config = dict(
    model='multi-label image tagger',
    dataset='regions of photos with short descriptions (Visual Genome)',
    train_examples=203450,
    horizontal_flip=True,
    arch='squeezenet',
    hidden_act='celu',
    depths=[2, 4, 4],
    kernel_size=3,
    init='torch_default',
    nesterov=True,
    orthogonalizer='newton_schulz_5',
    adamw_lr_other_params=0.0028,
    batch_size=512,
    epochs=51.3,
    warmup_steps=4080,
)
Rows from block 7, named by matrix and row number. Rows with one number belong to one channel. Each number is 500 + 50 x the weight over its row's rms, rounded and kept within 0 to 999. All counts start at 0. Numbers have three digits each. After the name is the row's rms in percent of the matrix's.
# sq0: squeeze pointwise conv (model.blocks.7.sq.0.weight, 128x512x1x1), inputs 309-411
# e30: expand 3x3 conv (model.blocks.7.e3.0.weight, 256x128x3x3, transposed), outputs 36-47, a 3x3 kernel for each
sq0.61 100:476435472507454565484520427556396392496500526466429453444530442505469523445399461487529453557496447524484437580477445492443496489483445485452432492478427479479506537582511471431564435586455483380560470569551428628511364515481536445528578494601475546538527553390448462574469559538531506551491408495456546441533
sq0.62 101:491446514384449455596493456452531508490562428508447565453593558553517454527578476558530563508545450448487447558613402478543441476485462505478457579634484492469501545499471527406476527476581443598458443510372600623476553540551418566552524520535556546481485552531493485543489567452445546589502521662572489460519
sq0.63 099:513485523624612448463599598533506527464446553473468518364473545581422550464447570467453417461394438460452491469453321495511500505474412479487518497515463510490471564555501538453455350554480437501443554583473440444463488504531516493555517482521536518523552573563580498419612535495557471480579462510545431458430
sq0.64 103:511447596549630479492450455500504487467502599395479534521535456555558466540513511557489483455471423484472400506544488635597453508452493563408501380371486460479428487522516529509533560488551413526389573598479453483508453544474492597543521438477621406392419512500492530530471484593580501525585538501493427482512
sq0.65 103:469416480543503495436578457573480477444541479450529367537494564555478518491539529485418517429608524472519537423530422542533472466501500493481463636374414460397540525462489496474495461542533539445459451413394517490572610517537599446584505475503459524470608550436484533463520464475606450461446481537493457552457
sq0.66 098:447404499426496439430495595440533573526481477486564532627426455402450613531475537455406489415459568470534461504520472449549556504680452429529603516445583450507447355485413519521490518515440375597407478487466377503491524401606536526557460589442536522570515476461392515552475588460531454550489493495411511447468
sq0.67 101:509498502477438517497556544529474474496546463473512422507488480431515454529499534548411488606478450422598390552581604545491516476426403506582563485463663492528584550525457609398474473546481480463415542533506610384561544497489384563498485506490427459523507459529470600484495478426468535599505450494453462417463
sq0.68 102:494542548471444518581504495570505548494524567502491437472525538472460533458449511505601535365472440474481455605505520572461540564591507617533477608425487445471441668521474508471438518376595568446505470585488463422489504481411509556484457434490453474482423434565476518522593605421589481483510432473478412522485
sq0.69 102:468461486432496504588582537519534427507523412508484475474542490574416468475497621506450491494472545575593380441397488494650550495406599463483490493505577418621463448379485544570499518489576558478525560468560460513482498400524442526522406460553590504521468590523526547490554464619478512581510466581549576506424
sq0.70 096:589519552448475527496412482405512486571505458471467514488492426504457481515495541458464536452429425435584527512512514472480548448645534473505523451569536491468546536433365547509519528517512586385520529549469565538656464496591515529545457461520449521458573616567498568601499535466391585575457583584590502511533
sq0.71 102:499550475459395546453602573500495375459462527494607526541498439531543462528538573561479540482515402519522536493502406439548489572591488316426468512445535538458581550482471571507446484455476456519475484496437484502431407550522456424583612501537629577402488437457438655411510559550370469457271513488479514481481
sq0.72 102:525641485489471497356509516498546538506489570527603554484479519527553471511489508580518567444537528472526543456555577524460531461448476450581428507504566551459523549505550431533728413570444487501557538459619476619492515520548604553555579474421451504481527609530501613528595564474431622491561453495476529464443
sq0.73 102:388551426466555554563463466488521492566442463665512385467526499551562577431526590536514513443425440517541489588517495527494546433535474438424469545500546535610459554493539497439461589567504511506517539585570501470447558602515461574497530573467582523484511540415523394544379499365549517505538454525541510517536
sq0.74 102:525571537477564475505619443529453492464509511492492466520435492461496535578524487486502476492506454515386589439467464478572489506375447558523509486470517441508585468538489598425512501539495527529444571447551524406538507520525499594578487471629581429479361545531464580509546408384620560480498424501430562466505
sq0.75 098:536553497441424556485451543438454454565558569563611479611497473520453552540354516381386471444498528556478417578414466529538538471532392446437503457427488514523523519502409534553461566394559484515506616404487434442464564517661468506441543528558424544592499498545505514539619509514569518565627493525476465511493
sq0.76 093:511426552469458512487450527406480417493578496494401427590492389482431465558464457614550475517447451508494390467391493476477495481510458481467461499395650513425575507405396467470439523512525529529499435512599484445473483432467552560490490578466576560456404496456480487597461613476536480544572502418547493524535
sq0.77 100:482533442502553489485612530481505547461467554463450548555542504447463481526533496521484559584505550648583610519548529454495470438419552570433501539585444463463663456615513478566493507517443519492469468595544450404477508463499483445497479518545510475460616448503530580458453423436506380586478517573494547552525
sq0.78 101:568569402560506430398468410440642519512517483406481534487456527579506467492497406542477483554432477472492479437443405457513457564552558597505488648558470439521599484510551453558573481526523526518510447511536446504485527473444566453542542576451459424491495486494441470493560557429397489477519408564516467483573
sq0.79 100:602511473437538555469491434448449481509544581556554514442508452563512440467303504636495405454523491440555462558457516536466533477469510492548541500505449492476445461515478568497475405480430421556473549510537462432617540522443550542530444467554447414473439504407345468463428533423496559496500389637523497495526
sq0.80 099:514433431521521494628491410483479475561409624449489451483424464531488448556356446498487567453483486472536511622450542468500452479560508593473445442460591423536479577498497543409501579542474449472573530556639570430475406520542679521423417435544474483463425517465530487466456421553564497441518438512565423436473
sq0.81 100:561510496543485577603456396480494401499437561543482494556459507515510488453510510506428646462554521421460396567474546517441518605577461561488443470460552475553516529380574653585527374636573486463420513474448443466403496564543600482507449539521561432490469569505467491452464352385493529536534540502457451540536
sq0.82 102:503490439458458517565397477487551441504410477491464574511536546419609613464548497483486562455506524513442541462459474466413659522486447491467424432563577491538520509472585574483554475498547530488439472429527556474491459526593519626487444489486483478450444505413446453482470485471430562503499449545374505438452
sq0.83 101:389545496479512579461544499525479499593546496531450457469549576488573505460511534535477493503558504554420468574533532548464590440487515418448466642336438514421494475453573502541491485454506422459419466351552439490385600450459492627479441440462464534569513464521560450543496639481536480500558532426492463604446
sq0.84 101:557401499578442549516438419511522549428502550532511474469592538400556508538517546580474574378497561538503526407492428527504470531485483470507449433473552414440453538467510572468530422496610468521557486535560593463428407421544471507558545417514521450460510445554505561534519486541532541466617522543438476532549
sq0.85 101:537423487547481505517544391474571424538527491517458551524505560562496446461484448554366441585470507404502534485503450572520483583471440458535546457412530525468457519503490544451523534458553494419505515433464503475537450474542459450408446429539479442505514544428494538467542516418475484478442385550466567494452
sq0.86 102:478494523576510537508527472491467396551572432471494456620515534533376461642569493649485489540584551516451463578427540539547579442546437607597582406501488597519506382503441597463472487480572493538569508490512460532444524610474443501523544509549415461541477452466585483413495451484535481437377541474420511466386
sq0.87 102:439466440459584427441447513532470492483479395506495519514524431446473556537461476447481556438600470521556540464466527517693553518448582464487491442512416478367589468509465455478512361517671453422463554558464463498490521475605552429557583475460422503535444529473506506489469521489533459495570458503518462519634
sq0.88 101:529467555459491549430494477444482503538510595373457548533546513482497531440549518418547440448462472459519518415538501380553601349449554450503522604611552471458507414409391544472462410528501559569501550523404508446574469507510602505475471566534499506458358481572509561519500514456571561508465556499497503457417
sq0.89 100:527485594504484492468569535451624500410585676520436517488507505590513428467494555607443533492566521486545486543532487429538524505529535609512489522485527486428569358474561584459510591498508567444488433518511448392452470534455586508498540520482582430414448529517446449569582469588461482482464535377538511650596
sq0.90 103:588463463462436486576472597520564433539535430529528462498496510493500433485506525590414465557378394459526591447534358519513431435460551458554473453514538465470494519533462460525529494547492443530427476525461502440457392515490566438495441451537487524460559434508470477533475576510487472484510559451448388529401
sq0.91 102:528616617602541615505542530514545474524401487573527517454469499492478500540418476502539529494474434556535485487497460571460509473510496479474397510588505546529512482524510473471463548502529370404524503474419597558584479442467550453420593479519418538486434509486532668556445509532444507594537529550482549567505
sq0.92 099:551400471549511452466371428582602444591429467487459508573448385579489502435493490524480368482489483462531544556514385495429495522429438508536469622487409522547547536596395462506437577451439509476517470625563427509627544539512476456596505453514421519449403475443502549469520458612513453483524611506428479586532
sq0.93 100:424494478549520558465474470597489518659450468446548609647501486442496519540580541574456475460521517533561456480499521393626527552556524552437505536454430452525510515562471513411496467511578566502524505495452693528439566485534527569487519357603469510433365511584523444557541449395480501503497466522522481506398
sq0.94 102:541486437613511474413472426581457489431586482450441509586537465370494490444540532554473608514408614540436569498418503538571410324432447533596556419469593485509455501488572497498421466501464406457397527518398516428576482396498625471478475436430573495456413568503569551470516464467479430446412371471554448592466
sq0.95 101:502515521381502541433463435537458481456519547489576549583492517398620452517530530457525501362589471430504535488406454529527479536443520502507504499563458517504527663620492481482610372462577495492436473554479493354449481461521492560453502513501459615530493475456519463541530525496578573505439491405479560457468
sq0.96 098:466448415495439540513498465525526566518447517477485515430486496597584470547503525526380410401505322349623461516564484494491500383479482501584495390485531404527415513564475478571563517430548459469498456531508578448549564508496479465429578517520431453456507528527599533536475468429521469519403494554481530484407
sq0.97 102:545429543524508561569493558403441532524473582421461417505473509490450439494449618519451529576406565484480431455483498566510640580499480517453427436500493479578431501454478570470494550539550412429540356525508566562580426558502532512538571462571574502482458492529444449488462354512486553462422512469448499442457
sq0.98 102:423617535503618495426539438550515451482524474483507522497527357565453490612493576486532520482568446539528483446538483562434438523500494540549536515564481495514517472485429436542469406369592557497571538494461614503535491460448475549461562514414482404535649548513511485634593477512568477437408396470341548363619
sq0.99 100:476492565506453637669444445462571433543498511492433480551488468463337477469499456510524465433551482499533390524492514467478586543546514344501514621439531503488456558439482444653586575535426527433439604530499615436487578502477490442472544515541537509620419585553429464544610503496521455490514520466447534556449
sq0.100 100:559515515474615557503655469472534490519526541509525554544561483443579430565504456502464481459314515560516555592453501478447512480514532491489520469523509530488520542523503453416525572417490533562478525427504569475531600428415437483505653477628548496602441395549549544437564613546605536438529480492564595470490
sq0.101 097:446473510477538655500588557542502443498532460591462438527466437475575405477461437500436521536440517443474412574483537395465433514457524512435503385461454523512494482490498538500447451592495422498519529457500438443505426570487500542597514536480494519513502430541336421503386480584500609535456529536561490473486
sq0.102 100:445489404536452552452473447387534514620500501494468453556417586515463626525448533449400483492576545510437531453513566510482442536508447697541504420577514399535470534546583496480422453465514540607563485548522546524454540595568495505567505479514431482478507565552497543491419462517550507523529565527449470534558
sq0.103 102:521543409465422444374537560509488435603521569406536529404479540526580539542549553513547485584483442561647464485541521508536465412376399603523570527460452425543551640531462498456419426492563531437594495498430464468438536597534520480617606470488544488445448433446529607480570518355501538589559516564421536580543
sq0.104 096:542519538489537504507573455498486498522503454462595533632488536502518464529576494462458533585511482471461502565447458607491500409540417452468524579547537420616337508421490585517502564413549534380496469408483441452562454618584528487413534492575459443505479586517495415526428487524539485529428532488424477436487
sq0.105 101:459447474587510482477421427512485548463479521474530517422667465498587499452417538509522453517489436506411463462474508465448484438532455487515474495514510425506575467541468532522532500452491490485505481460443500545539519543586548513533465479414534501482497608663468521434498522570479649571555483440519457548497
sq0.106 103:457522502454498577576413544451563451489506526553477564489450429518518563474421499608426479448451488473557495561514447417535439441460513462553514485489544530501566535529459474449527502462489455522376478472376461491531439582587546444433621510411501529484454426519561478425545562500486511491498626549453514528469
sq0.107 099:528485479409526466540509469398591513489484433465382575514565556413537457459467364569457494427397437482412528487474497511549628615511532485568462456569508399432536521530478540422467428498415431452490463542536451421522460604508455578510540440509479469536485480479540471522454491483559508541506448486539447594533
sq0.108 096:477554495556501605578543442564429412431500416456558443559577471478525595465438558412461457582554527385490523443512525506485696509528435587533467501537433456479409524602476505386450514531424558471475434449454514484395420498504507491536461576554473542408503508550459409389521465524572461461415550589533477595558
sq0.109 100:473564420518507521520574632509424499462479520532531461526436474525552556587495555562495609486551483575439619405519491457578619541472542491475542592553494476471499477579538589548595556485423511513510543479503530476525448564448485495476458391409494491437491530539415518458465428457474516527465484545563451476461
sq0.110 103:509494452531463577460494424367586512487602529555471413518647567533584477523482460516487461425462525539481458468544477437566529498501403459592494402543469528431478485524432551465462505537470479467583469683426490470460506530559567470393545520513482478421483424515522486485531568644514477470523573511379457431488
sq0.111 101:541507534469502468476462475547558584516548579421443554468524550477560482523430382593527418510415507449533525522558516481524454484485480440525511462599461520396432506565530420417535551488548654570616510563534547494436691558491540556531507492473491484470547519389623510457480389507509467551410487419489508550497
sq0.112 105:523439448555562580472474642592508511490382466447545465480594591525515490508510595538512416508555418580494583488521451473532455477550467503461525585541487429450446579524440459425483448498491584393643516582603468443561471545578458547479564495525571608421472563589531454486447472444519549579469510336609471441429
sq0.113 100:569559460543423549527486499563519417462477487434545503511469499567457414494481483581438472509439496506431463561570446488497473504509473420479465419488442432505511418454454535581490438405473564483496474543455478469466475416462462543541587418547384449563433471463476499522485544481506494442556454509696516570505
sq0.114 099:509605485470502519492517550456424451502441534551417507532582453475485642493475438485549538552575569414503546600366397463521515570464551511507596627557417423598466466540513592478480523512636553485481547538567440481646578503435542545473448409628483450454526460503483469485490464404461442465447539425428397537502
sq0.115 104:525588373455518466392561411468410372481500469493460477523528471540557554501593505451504419442352447471630437401647516500434526522572628481422733463492428466465593603516493601541461496486488587444570460511364397500519559616624459374470516544515450486450573544573426458508530427534583517545524478440454472390449
sq0.116 101:508485516509486453500496500523493512511538476454496477437492542546537561515457482487529548461501479479570433505555597464597445455471471463520525551464498389533469472509537491492440515543495467497410501538418518511377458461502573519532471440451546545489514513441637416507426443513469570513361409615451529494522
sq0.117 099:484460618486628535475465519460471489480463448450677524504542577458373503555562475516617470551539390560564602483467512510520481509529390482480513470543490385426464525502469562609521483541519566457504549464448466440502490482510464407573464544428377457427475487516530482473478442439607583536478682470479541472478
sq0.118 102:544632596520469510566601412423428491591436478448441522526414413510495548543469555538560504529482468481426515544336357486425553564501468426364503484517542430576574488498466564455482398543490468458505544548474473517515517507597468553444510530532630523552535447531508558540584546519524559546552533517445401591538
sq0.119 100:386445585599489510442521494453530479492555547524518458474389527503489601572500456473465472550479565520507497474598418449494490535501630571505491514420563478449416528540497420584503560445429496455368471423542458517556619497503515434510643644503559489509564500544492593496575531495507409520584520534427598489467
sq0.120 098:483534491486540455540448476528388519411566467545432554479440450421490504513549500479443443508575561392436502547587545467479554519499448548555538570484522499492524636552423530467472438511442542463526602396504486520459490479529415570532560468497476529586627454535554564547496411565543441562533399522554594450595
sq0.121 101:560506535471480513424448420524490441518540480463482575479582573526532467435459443459531448484492549497488532467470566511433568513597453561566478537524573420457527464387460446513519582534458450530444491437379439451514480523510504517522480497412540462500524562534515467527430550619529528570495401444322572412520
sq0.122 101:500587398639538564429541493390575436470460546545437440496385523445485402483552364589568443441477609461470534574518584472566472517492493591461442507524440527375501540468553439491461377466570396570456432536509460499522441487526652480516530626522460437479474478574388468460518449515461478446611493537517563422493
e30.61 100:497552511555572545423409508525555488433457494431475541493468605499515580532513491650563630546488563456418588539570508541546464516504454551573628500496490528517484523522433524493436494439408599540508534553584518549625410497463467523438494524476470474483395493545463480525533491556450390485549514493648555409520519460490512539
e30.62 097:574545547480475469446407415480547488501523511515534548500488568445428465473487491471390475433441501467454531463546587488501506470502451485405400508466471524537480463531586461514593446473538458474486499527553525532506573554571507561578546611528456401405495515489458392447426435536510489571482517580522556536526513492476459509
e30.63 102:476545473414455432527568588453469499518504517490424458521470519529480509470463528504539413484588456532503417471405383581522501532530629431467432429443466494524555487521591501493509460479564530496425511487443387404419479476441526556500385402347470467515555449582561436526464429496500520530493570498482465480478523474465526487
e30.64 102:502502530435518454478530443574567580528513569576516545435441456392462482468523550539457476473443386509468428580533485606568514552473476501484433453444433557565592446531571468491484532543613462436439442433426433442406582584543465529508421467465512488534446415470450459511530595509506489444401449468494505560468465436410459432
e30.65 099:472457403469368441591645577517563509414447484431495493475421502503423461538444491536621544456513434506559458591587614470495570501528494548505529497486483447454405410479692438431577477449581441422527518527583520508558515518452461504484460536454504468494609572472557490445504495522497491495505516604377489586503534530517521542
e30.66 102:517560565549515475602547439508485511526457417504485460454507482485504516456505449517468508508496571506480540499430483458462479477462477480395452457487468475507457508415481545483484511464469520584484500513434479521468609473493515494494468488506484545563500483505551467469456490490485535524538530536563514539568478455482512482
e30.67 103:540527500563512503475464419488473478427395411480441433416513484490464502521456465469480396488508487435437418509521566450458536474415433453505456425500459457442424407461542473447447431454430551490515492495534546517606520527566419463488509533496481514564495535537425354443536489545476504517486402486390408467437463476555545608
e30.68 103:533560590516528528495518455521519489518525515601607516505567515554529510644550485597595567537510499546502503481570605513604581510538486428495507465530525448398431483465431517497491518556562493478438493463495416421465507461467539552481510588474523481494494444481486418456607501549615517520477477471530557569470528542556596527
e30.69 100:527525439547481449528501553531461479546506565513484493474441464501474497463495508464445463519502480447458506571542485598524534504508518492485460487463506435440498508514578517539593519493436460529441451462399460515449365401427514497551515489548513531492462463406535522535483488478486417484465430525449473482546547593588514532
e30.70 097:477564550487501492488505587539569544456473494546531568479467536500462514613539578569488503547477549484466507383439475450495485496530476562596562555571553445484499470466491494472488480468475478435466462475551485519589503497508477502453533518518552532478460492498445462531425474419483478469509543577392457447482428391499550459
e30.71 095:490388348531492445491483485495468505525474489534494503501471495533472464512465428483504488515464469585432482392397454384442547496513590368464550422452557447444533415425481422489498443515513449483475488510445493482444453447494485486573460514600510421404545485426569515494504444470469465535475521591517428553481470576461484525
e30.72 093:651591591561555594469400481462445473523462404499472407561484553600509537558473454504537483451464448457546556510494501468480484488503526547526433495492433452477435434439516430426429448438332520558549458542509452556520524470549542477436556561456520514486434398516628482605503565504413451471421463513531495567526530523556520461
e30.73 095:532551569467508468476398437502572527411498411410458370493560478462496404475532488407342295480401424492448504546509558532484496524470420559578558557559604444465546525544514530561471521531402465472453558554516486512495534493510483474517532520459538502545543549489493460505466539511533533517421406527495601539477543494372451470
e30.74 100:538495481560511435482434465590569592493529572515503474566513576522485477613531572633621532508468507451510539516523585554522620526527651565539502541535503515578543557565610585537584521436456566524503494520510575546569540568597505516508470498454443466426494481511551526589516593421461478490453534519498550547507566567422496541
e30.75 100:407448481517508539564552527511469562578479523567451528412488469468512426450493349480407461557571573545540473432486458438496474479501538592586569525574555455507435466506461513539464521477408393453436457526465508539542548544507542553520517559556482499518565557562474429468562586521559549467442511474609491512541464552526472465
e30.76 098:523516585465471429431470416496483546506504496570557616529510453493439456500453456457493462493471467417411420542569509571517545470452456526534544526514577559516522448507468432506516480482541542477539508457505504473522432480499386427425394449427425435415525581577506508481556508503473362469450409505684478501585405452493379439
e30.77 096:511542510485465467451419420517500531490505573543525509444545456458532399467578494482563518453536478471565541551519543438491504528581507487530485495541481538555498586477484591490487607498499495567633544539536578547546436483479401453470389379406514484457610540531494513517478476470435412523533501509474468592489496575480512543
e30.78 101:473491448531504460527541480521558573443531451546617546464470476447455409551523570436560474470526506385483507454422420455453464440437443457494485548531558570606580472486490447464504413478534554497557493464506577516482530524546511480556551505583503595490529570530538581543561538523545460505466375491465560477467540523429464514
e30.79 102:472460474473462493497556525562565583487511518518595538509485586478453511504427426424553553495517537495475489454490508352465451447465407411494477503549507443453488529516435570499456524462459468460514437492518543583558479520450516536461457452364427568579481485496575475531503501544564561559561630512479437458520428501502501604
e30.80 103:412348497527495528539598492503508489533521517485449475489560508522577548442510512488465483462469476546539522533507467501586474479529492527515489503525505561520500568550575462494467547484493539559559524584544445499495568506491501560541494562507542547525474500416522534520398472498517551464504464476489590512479604534498557508
e30.81 099:495506485487514477524530492499507425437492489369451455513470443492510455440429520527528519494472518465475489458542453443503472468468500484542482525498473573550545473484509441488445478527481518466498532543538471561546459465392480569497511553498528474542525494572458446555530382431577492495580484518485592505511577539546536509
e30.82 100:498431470558581560466541536566555551484491546554528545433423393473499446413520534518538520470490488440476494530517496509475452554570476438457449574523521576529495425465494493566592468537601468517546429444513429405424572508495475511481387474443421481430499575520429469447512509522511468543553458523482557534515583518476595600
e30.83 096:541513615423434487437502492528526448522556509530549528623571546463421380526511480539487425533498474501492534444478522446476463503506482585582585500507439404420307544485388557511490563490456648594655513530528526582534422448432441467449454505535476467497435428454537452495537611533496545504430433422502543547531501460588470528
e30.84 095:464526491480503512517462507468503458473502456447377431477447539438397508540519580541553502585535454507439454561506495549483560563567600526612572528519527530477493554500472507510545498505518567583531470507499424509524586486555550462565547484571441452480431463477443488513525479466492557525429599473480437380528503441545537485
e30.85 101:583512500503502505538520554479529442448475436473511497387503479435474491506512515544553423480447418504476488533497443500545486398510518446514505515519465606565581549516553543515495547530480442478464489553547455558554469475416504490507402439544450547551396468477477539538443438487492467477577528479507622490521591405470564490
e30.86 099:564543545584505498479436422438453470508472516468433467474494457469459436469527433537527516472495548422508529597536474527462480466413327673542517550507473597558488542519539536577569557507504594550495630534540502491471577553606607587588532519572513532557489464464517511487591430422564456459491480567472552486471531546413433524
e30.87 099:471451466502449450565394464622578645572488497573454475453481369515468366532493405510535448522497532420433450563529510565489525578573546416442393542538477550576572423485455479518443510500438415471438444522444532526474550506493534532540533474462553459444502478484484534516641598489563495478595472397483474536528472469556411492
e30.88 102:440500470548496505504463479543477594528488556587517572486438477502426405534422440553556581528514613528507568475499457452477498456416432471491468555569533471487441429501537452505526483500520477525526494469475522474483561527553559477515488435489369345366566522619559552574457483492461550489545581512481463423539526514546574502
e30.89 106:575524540511510504419475457497536597512521568604603597449451425486503466546539442550503521526453502551506570546487604527538584494506525550475583520406486497507521494491546450487490515482455505449495506432467511508576599548514597531491572515506468453466516490455499468464526542522588537552469433503451520478443460482457452486
e30.90 097:546458517563429490593550583498519452485502480464533510429467485480539496428511489478549535428489516469443432620606592516556546432466439441406466501493447564579499441471462535517512550524543529509578528495540490491512426393420457458484475462473524551585479468485525464517494559589435429539449426522546428427624509462655530501
e30.91 102:459484508448422500524479432535438472497423494466465631538496620531542582580498540404537523539553581602581604540537478551585479455558505475474469565590498520580492360480511364505505369500563594502484528520502511502471455467433551516478556549458639540531576551527453440435501517435492484490457492550503456410514518524493488568
e30.92 096:464598513461543474454413395541526597532476509495513506569538565467482480437389479495522494466501520549565538436403475526461525531446473506512517486491516467530577519535522521575495499492434522449570535527612475442463534533535568566590417489527451551519473558509399572533384364343445474457496587482515473480485530487597540472
e30.93 098:419448468514486452489544524499502516518504550523537561533562485572548453582550503397512518469573588417490478441506547514519465556524459509546531486526436496512506564591592455507565393420524481474410487457449504501454557587605471498504466499547602564565499482484462481392525489449477517534411415485537517545607510510546512537
e30.94 101:442503528496487556472539571557492552512545572535486478578581488524543555497542610533479425578500468534543451575499582484516614515564545517462521556482562549497556504418490485405529514450509475568488431488443456543441578489475569465492508435499523643620536511457503438449460451497404513575371489491447504555504523540451444543
e30.95 100:454482450570570570466492480461549529399528427419485434531479501584517456499517520513517523488462506498479492490475388497536339522509456515530488462477488443487500451442479519468545517488497492516551474458470565515503531547646528462536586500541563491520548417515592541541527605634498484537591494509571504513520512551529465466
e30.96 103:549512521508539534459512485387451450472535559474490515425468433424508494399503486466532528481564567498499420579548509512507482541496503481475603374383457577547553547529532474462455455482443503443466599539562490477466509513527519513474457481417516447473471525431481589507523489507454488474506500385489480576482500570522459462
e30.97 105:453476509435524507456466497481464446470496496464502513522518560491424509612475532424459502487468535542442514456525517417464509429495513514491589566500567555518588542476569577469558592516598640560548483482466454431463558551572472491580497460566473557504478489508401472532403408592395447597388521591465486525466471519554497489
e30.98 096:431430480455516508519514510467553542401449447457397486493484445503472493496477557452494470449495500458454475494454446592480481561472516469444446484460530413443385508596601557566590485473582473533513475448415497537539400450450518473468527496552501498473567526511484464535534518531527467504439523527568403395559456453516525476
e30.99 102:394382432476499486509624572475509547457493480468546537426448439495577559483451506412490484450492447440538570497534618457551582524564558458530504497550502552540476392464442511506452444469450529479485522508517509454466460482425513549507494524511476554492466541502456505504456461514414470509552599525550594464574494420572458466
e30.100 097:498487478464475480441399423532501493491421444509458466477537543448465481532499434465471447515491487448499509500507547466509530484526506524511464511533483499454431550500444598514457541527487455424461495494525433446451506523522511473475495534603540534550428463485429510481498470452487474480417451524518479547466522505573533501
e30.101 100:496473487478464450474493440513501495514579491490512454477427334488403317536461403593557496482560529504646519554580648510498607437435509501537548544526569510548545426468368426476443484482424524518570543503493542434406420459446458502507512473510466518570497517519420492456496437470542480471576533452483370496565472545514494567
e30.102 100:502489580522530508534492447515463493462450480463476468597571525500457464505422464614513626547486560530483533564544475566506412562537443563530597503498488469567552509513560546476517587523535585503509547459509593569569519543471517485430414437463512429408504532448568573455517644574491541467534523484516512589478491477463477458
e30.103 101:530547554458510492410442430584522498509512482440487498542540519531506481504546456445444333399474404489562530576577497492494441504463496536515451501488492553527532402510586390510575387468541452466435475551485469505458561524539547516511564558509391492436519514500565578527490603550563548531523573559479457389586511461515532487
e30.104 100:549544533522574542365389406549512558492474540552584576478470464416477497378479515487534451487510451512473435590477390574410374552459383515556528413483489368390457520511564506483458520475482453497469548478556604481537545584591446475520411462448464503489478522466493453409513523521475440459489471485455522501491470457466480493
e30.105 105:493423422508546549528541517466483471555533509521434461514514548497499585465424479484522467530621488410527382491496449501470437540490454503428504413455488518518552501455437464513446445489476459367425464438489501445476503537417574553510538524558481407379488508504470521431499498574502530511441432457450416420498436414510512542
e30.106 099:599560533496500456474508432503496501465437495480433495531518563479489557520540550525543470481501444471585523476505448487470458439426436413435388429434422492456482396398422504510440467477450571583589466516507529554573511502481475476481472535503513555510461494459494522433492393389526418436637585526493502498608544525541537524
e30.107 104:520475491481398417523510510547499570487468521461445439467469490508465490512469591536562507477454536434450511501499489488529518446543452492508475471445462569492546568523456618504452531452430519462534575514547609595531406465472449487519382455401389495528437459494535526540566566567552521488499463409548405467553396430522463482
e30.108 099:495530458517522471489506508420434415462479435533475483526470417500468420577569550545462508606501519571500509603633480568625536505565475458477478424486458509507484480508519471586607514545526388446444470537531474466464589553570488431509561446553533490514502473551550570592501451481470485506531570519432479510513573568512545431
e30.109 098:572541562500503451451427461460454519447460472458425433396416483418441489471422461470463513466487581491525549518548497530491478469474531511499448466480467380402467533585521494503457504502495469493472525456489482453439611603624506534524486497465466444516457436544476540530526502469484460487527426470467473487493507547492549541
e30.110 096:430419424457387422503475494533555547507556561441463509446435472489387417429366354493401510474490590410400517527531544501529529532567511501484528544494535494483453483507473456465491537474441507503504551515503583511529532489461490521533519464581496527457554510449435444503483515454523569468531494469469522538454506508468496514
e30.111 096:459381413617538530627571523554515591464424443487488481568604615590575553612515505543460439459404374518421466570605606552518451538517501556449530576509549587582634498422402542430395499443405431513472571537484529538516541519575543471466563548477506485540485463521516484510559540555520547529459480458607492473497481493473490471
e30.112 097:518438467536503565527617649496487539469481510477498545556439539520459575484440567564490493570493481577475415548590671483479592449424498500513515542552553441467518487510447518488535498541552542570466475464439478498513549572587517546587583527555516493534582545562451475493561560544489553564508458538504570549539558526476455492
e30.113 097:481474472501487435632539555473504485564537470535503500483445427450520578404452513488538554482456455522457436478488464541540513442429492462484411484515489440492541587574493467504492481526513610529491515548542503490552383405434507497491506507573519532528505471540595570536507487444508524566528511530566555404542565468531545478
e30.114 101:532521481540548494516504404513541554534492562588496468539518480549457460571434408595504489507474473491473512430456490471494516445517528575492456537460489434466451517572526444454531381470496540626567504525494487471460395411381419507534531578600556466521506470441593497454645554455524472465615599538479458509504489526482439508
e30.115 101:504476539435457462474496506581554503520485493542466499474456447484520483506533484519487363498517480462475478569572547574564539538519517434514486475507526517529526420424506475489646513434536494414458529474507552465549495435523433441584565445619452452562530528558507466451534490592512395586504522567419497495495526503606570445
e30.116 103:559522511521534511490528430507573536531582531509502498438448485501485465477491477465525528473465470507427450499448464465549517469510432587516431523546481464426419514561610441501546384439482512485524525494459490521457475537450433522450426531436499471521501433483510501472464528485502551526508552546562467461537497505442486499
e30.117 097:460504535536549480563509496467512563420434473442481482480466449498495475487471476479442543479427506483485494477514579478482549563517474600529519467488481472463489528509608546512493550533545477493409571510514547559575555561536498453445532450426537487478563522446505502434504515505482574615430558624388443608393471540460518523
e30.118 097:459477522544525487462502459465472504538532531630570553471409510513501523528447484588483565588521500547488462448462406484493498500515550565503574538505510525546497436511473404494508469531580386481427344457426440550482531474544542564504518579517450434470558540549516512542475544416420410464542519631530522506461529469465523442
e30.119 102:484506461480487485506514517445469509451471500457481488442513576450516533417510544470497479502561516414499446615497560489457559477452557548519557438454471521511543554540510465534546480538460514498433541532509512557557476507479517571498422494407548546585432434452525503476505587532519601515433492418482545548439518500397438395
e30.120 098:505485452575491484535562497576608568496501398486471509512510532554528550481493518540528511559569541521619575585493531561545515418390421451486421580581520407466476427459463480544568381512634491502477563543567500428540496488466450460431499439481439527487487486525478463457497531466545545540526533508465492519382462519500484519
e30.121 103:517530479483529464535586480479438454475480454441420426509494534512487489542471450609486502544603624632534563566555590457411480522558531555516501575519571527542522598530447501482510452463454524529550521499501504522551449488478493524464448429434476483502490469469473482480445477488458501513446424447463446470528505522512567565
e30.122 096:477457518443457497533490515489491453467476463469462448425448438497545482427481479522537493467490500449504461443439392630558473553493518523540502576554506534529454531437393542478490468504560541505575494492549501496528509488593523507546480511533452461479476522551507512512519570443591515441661503429462449463482514543488560590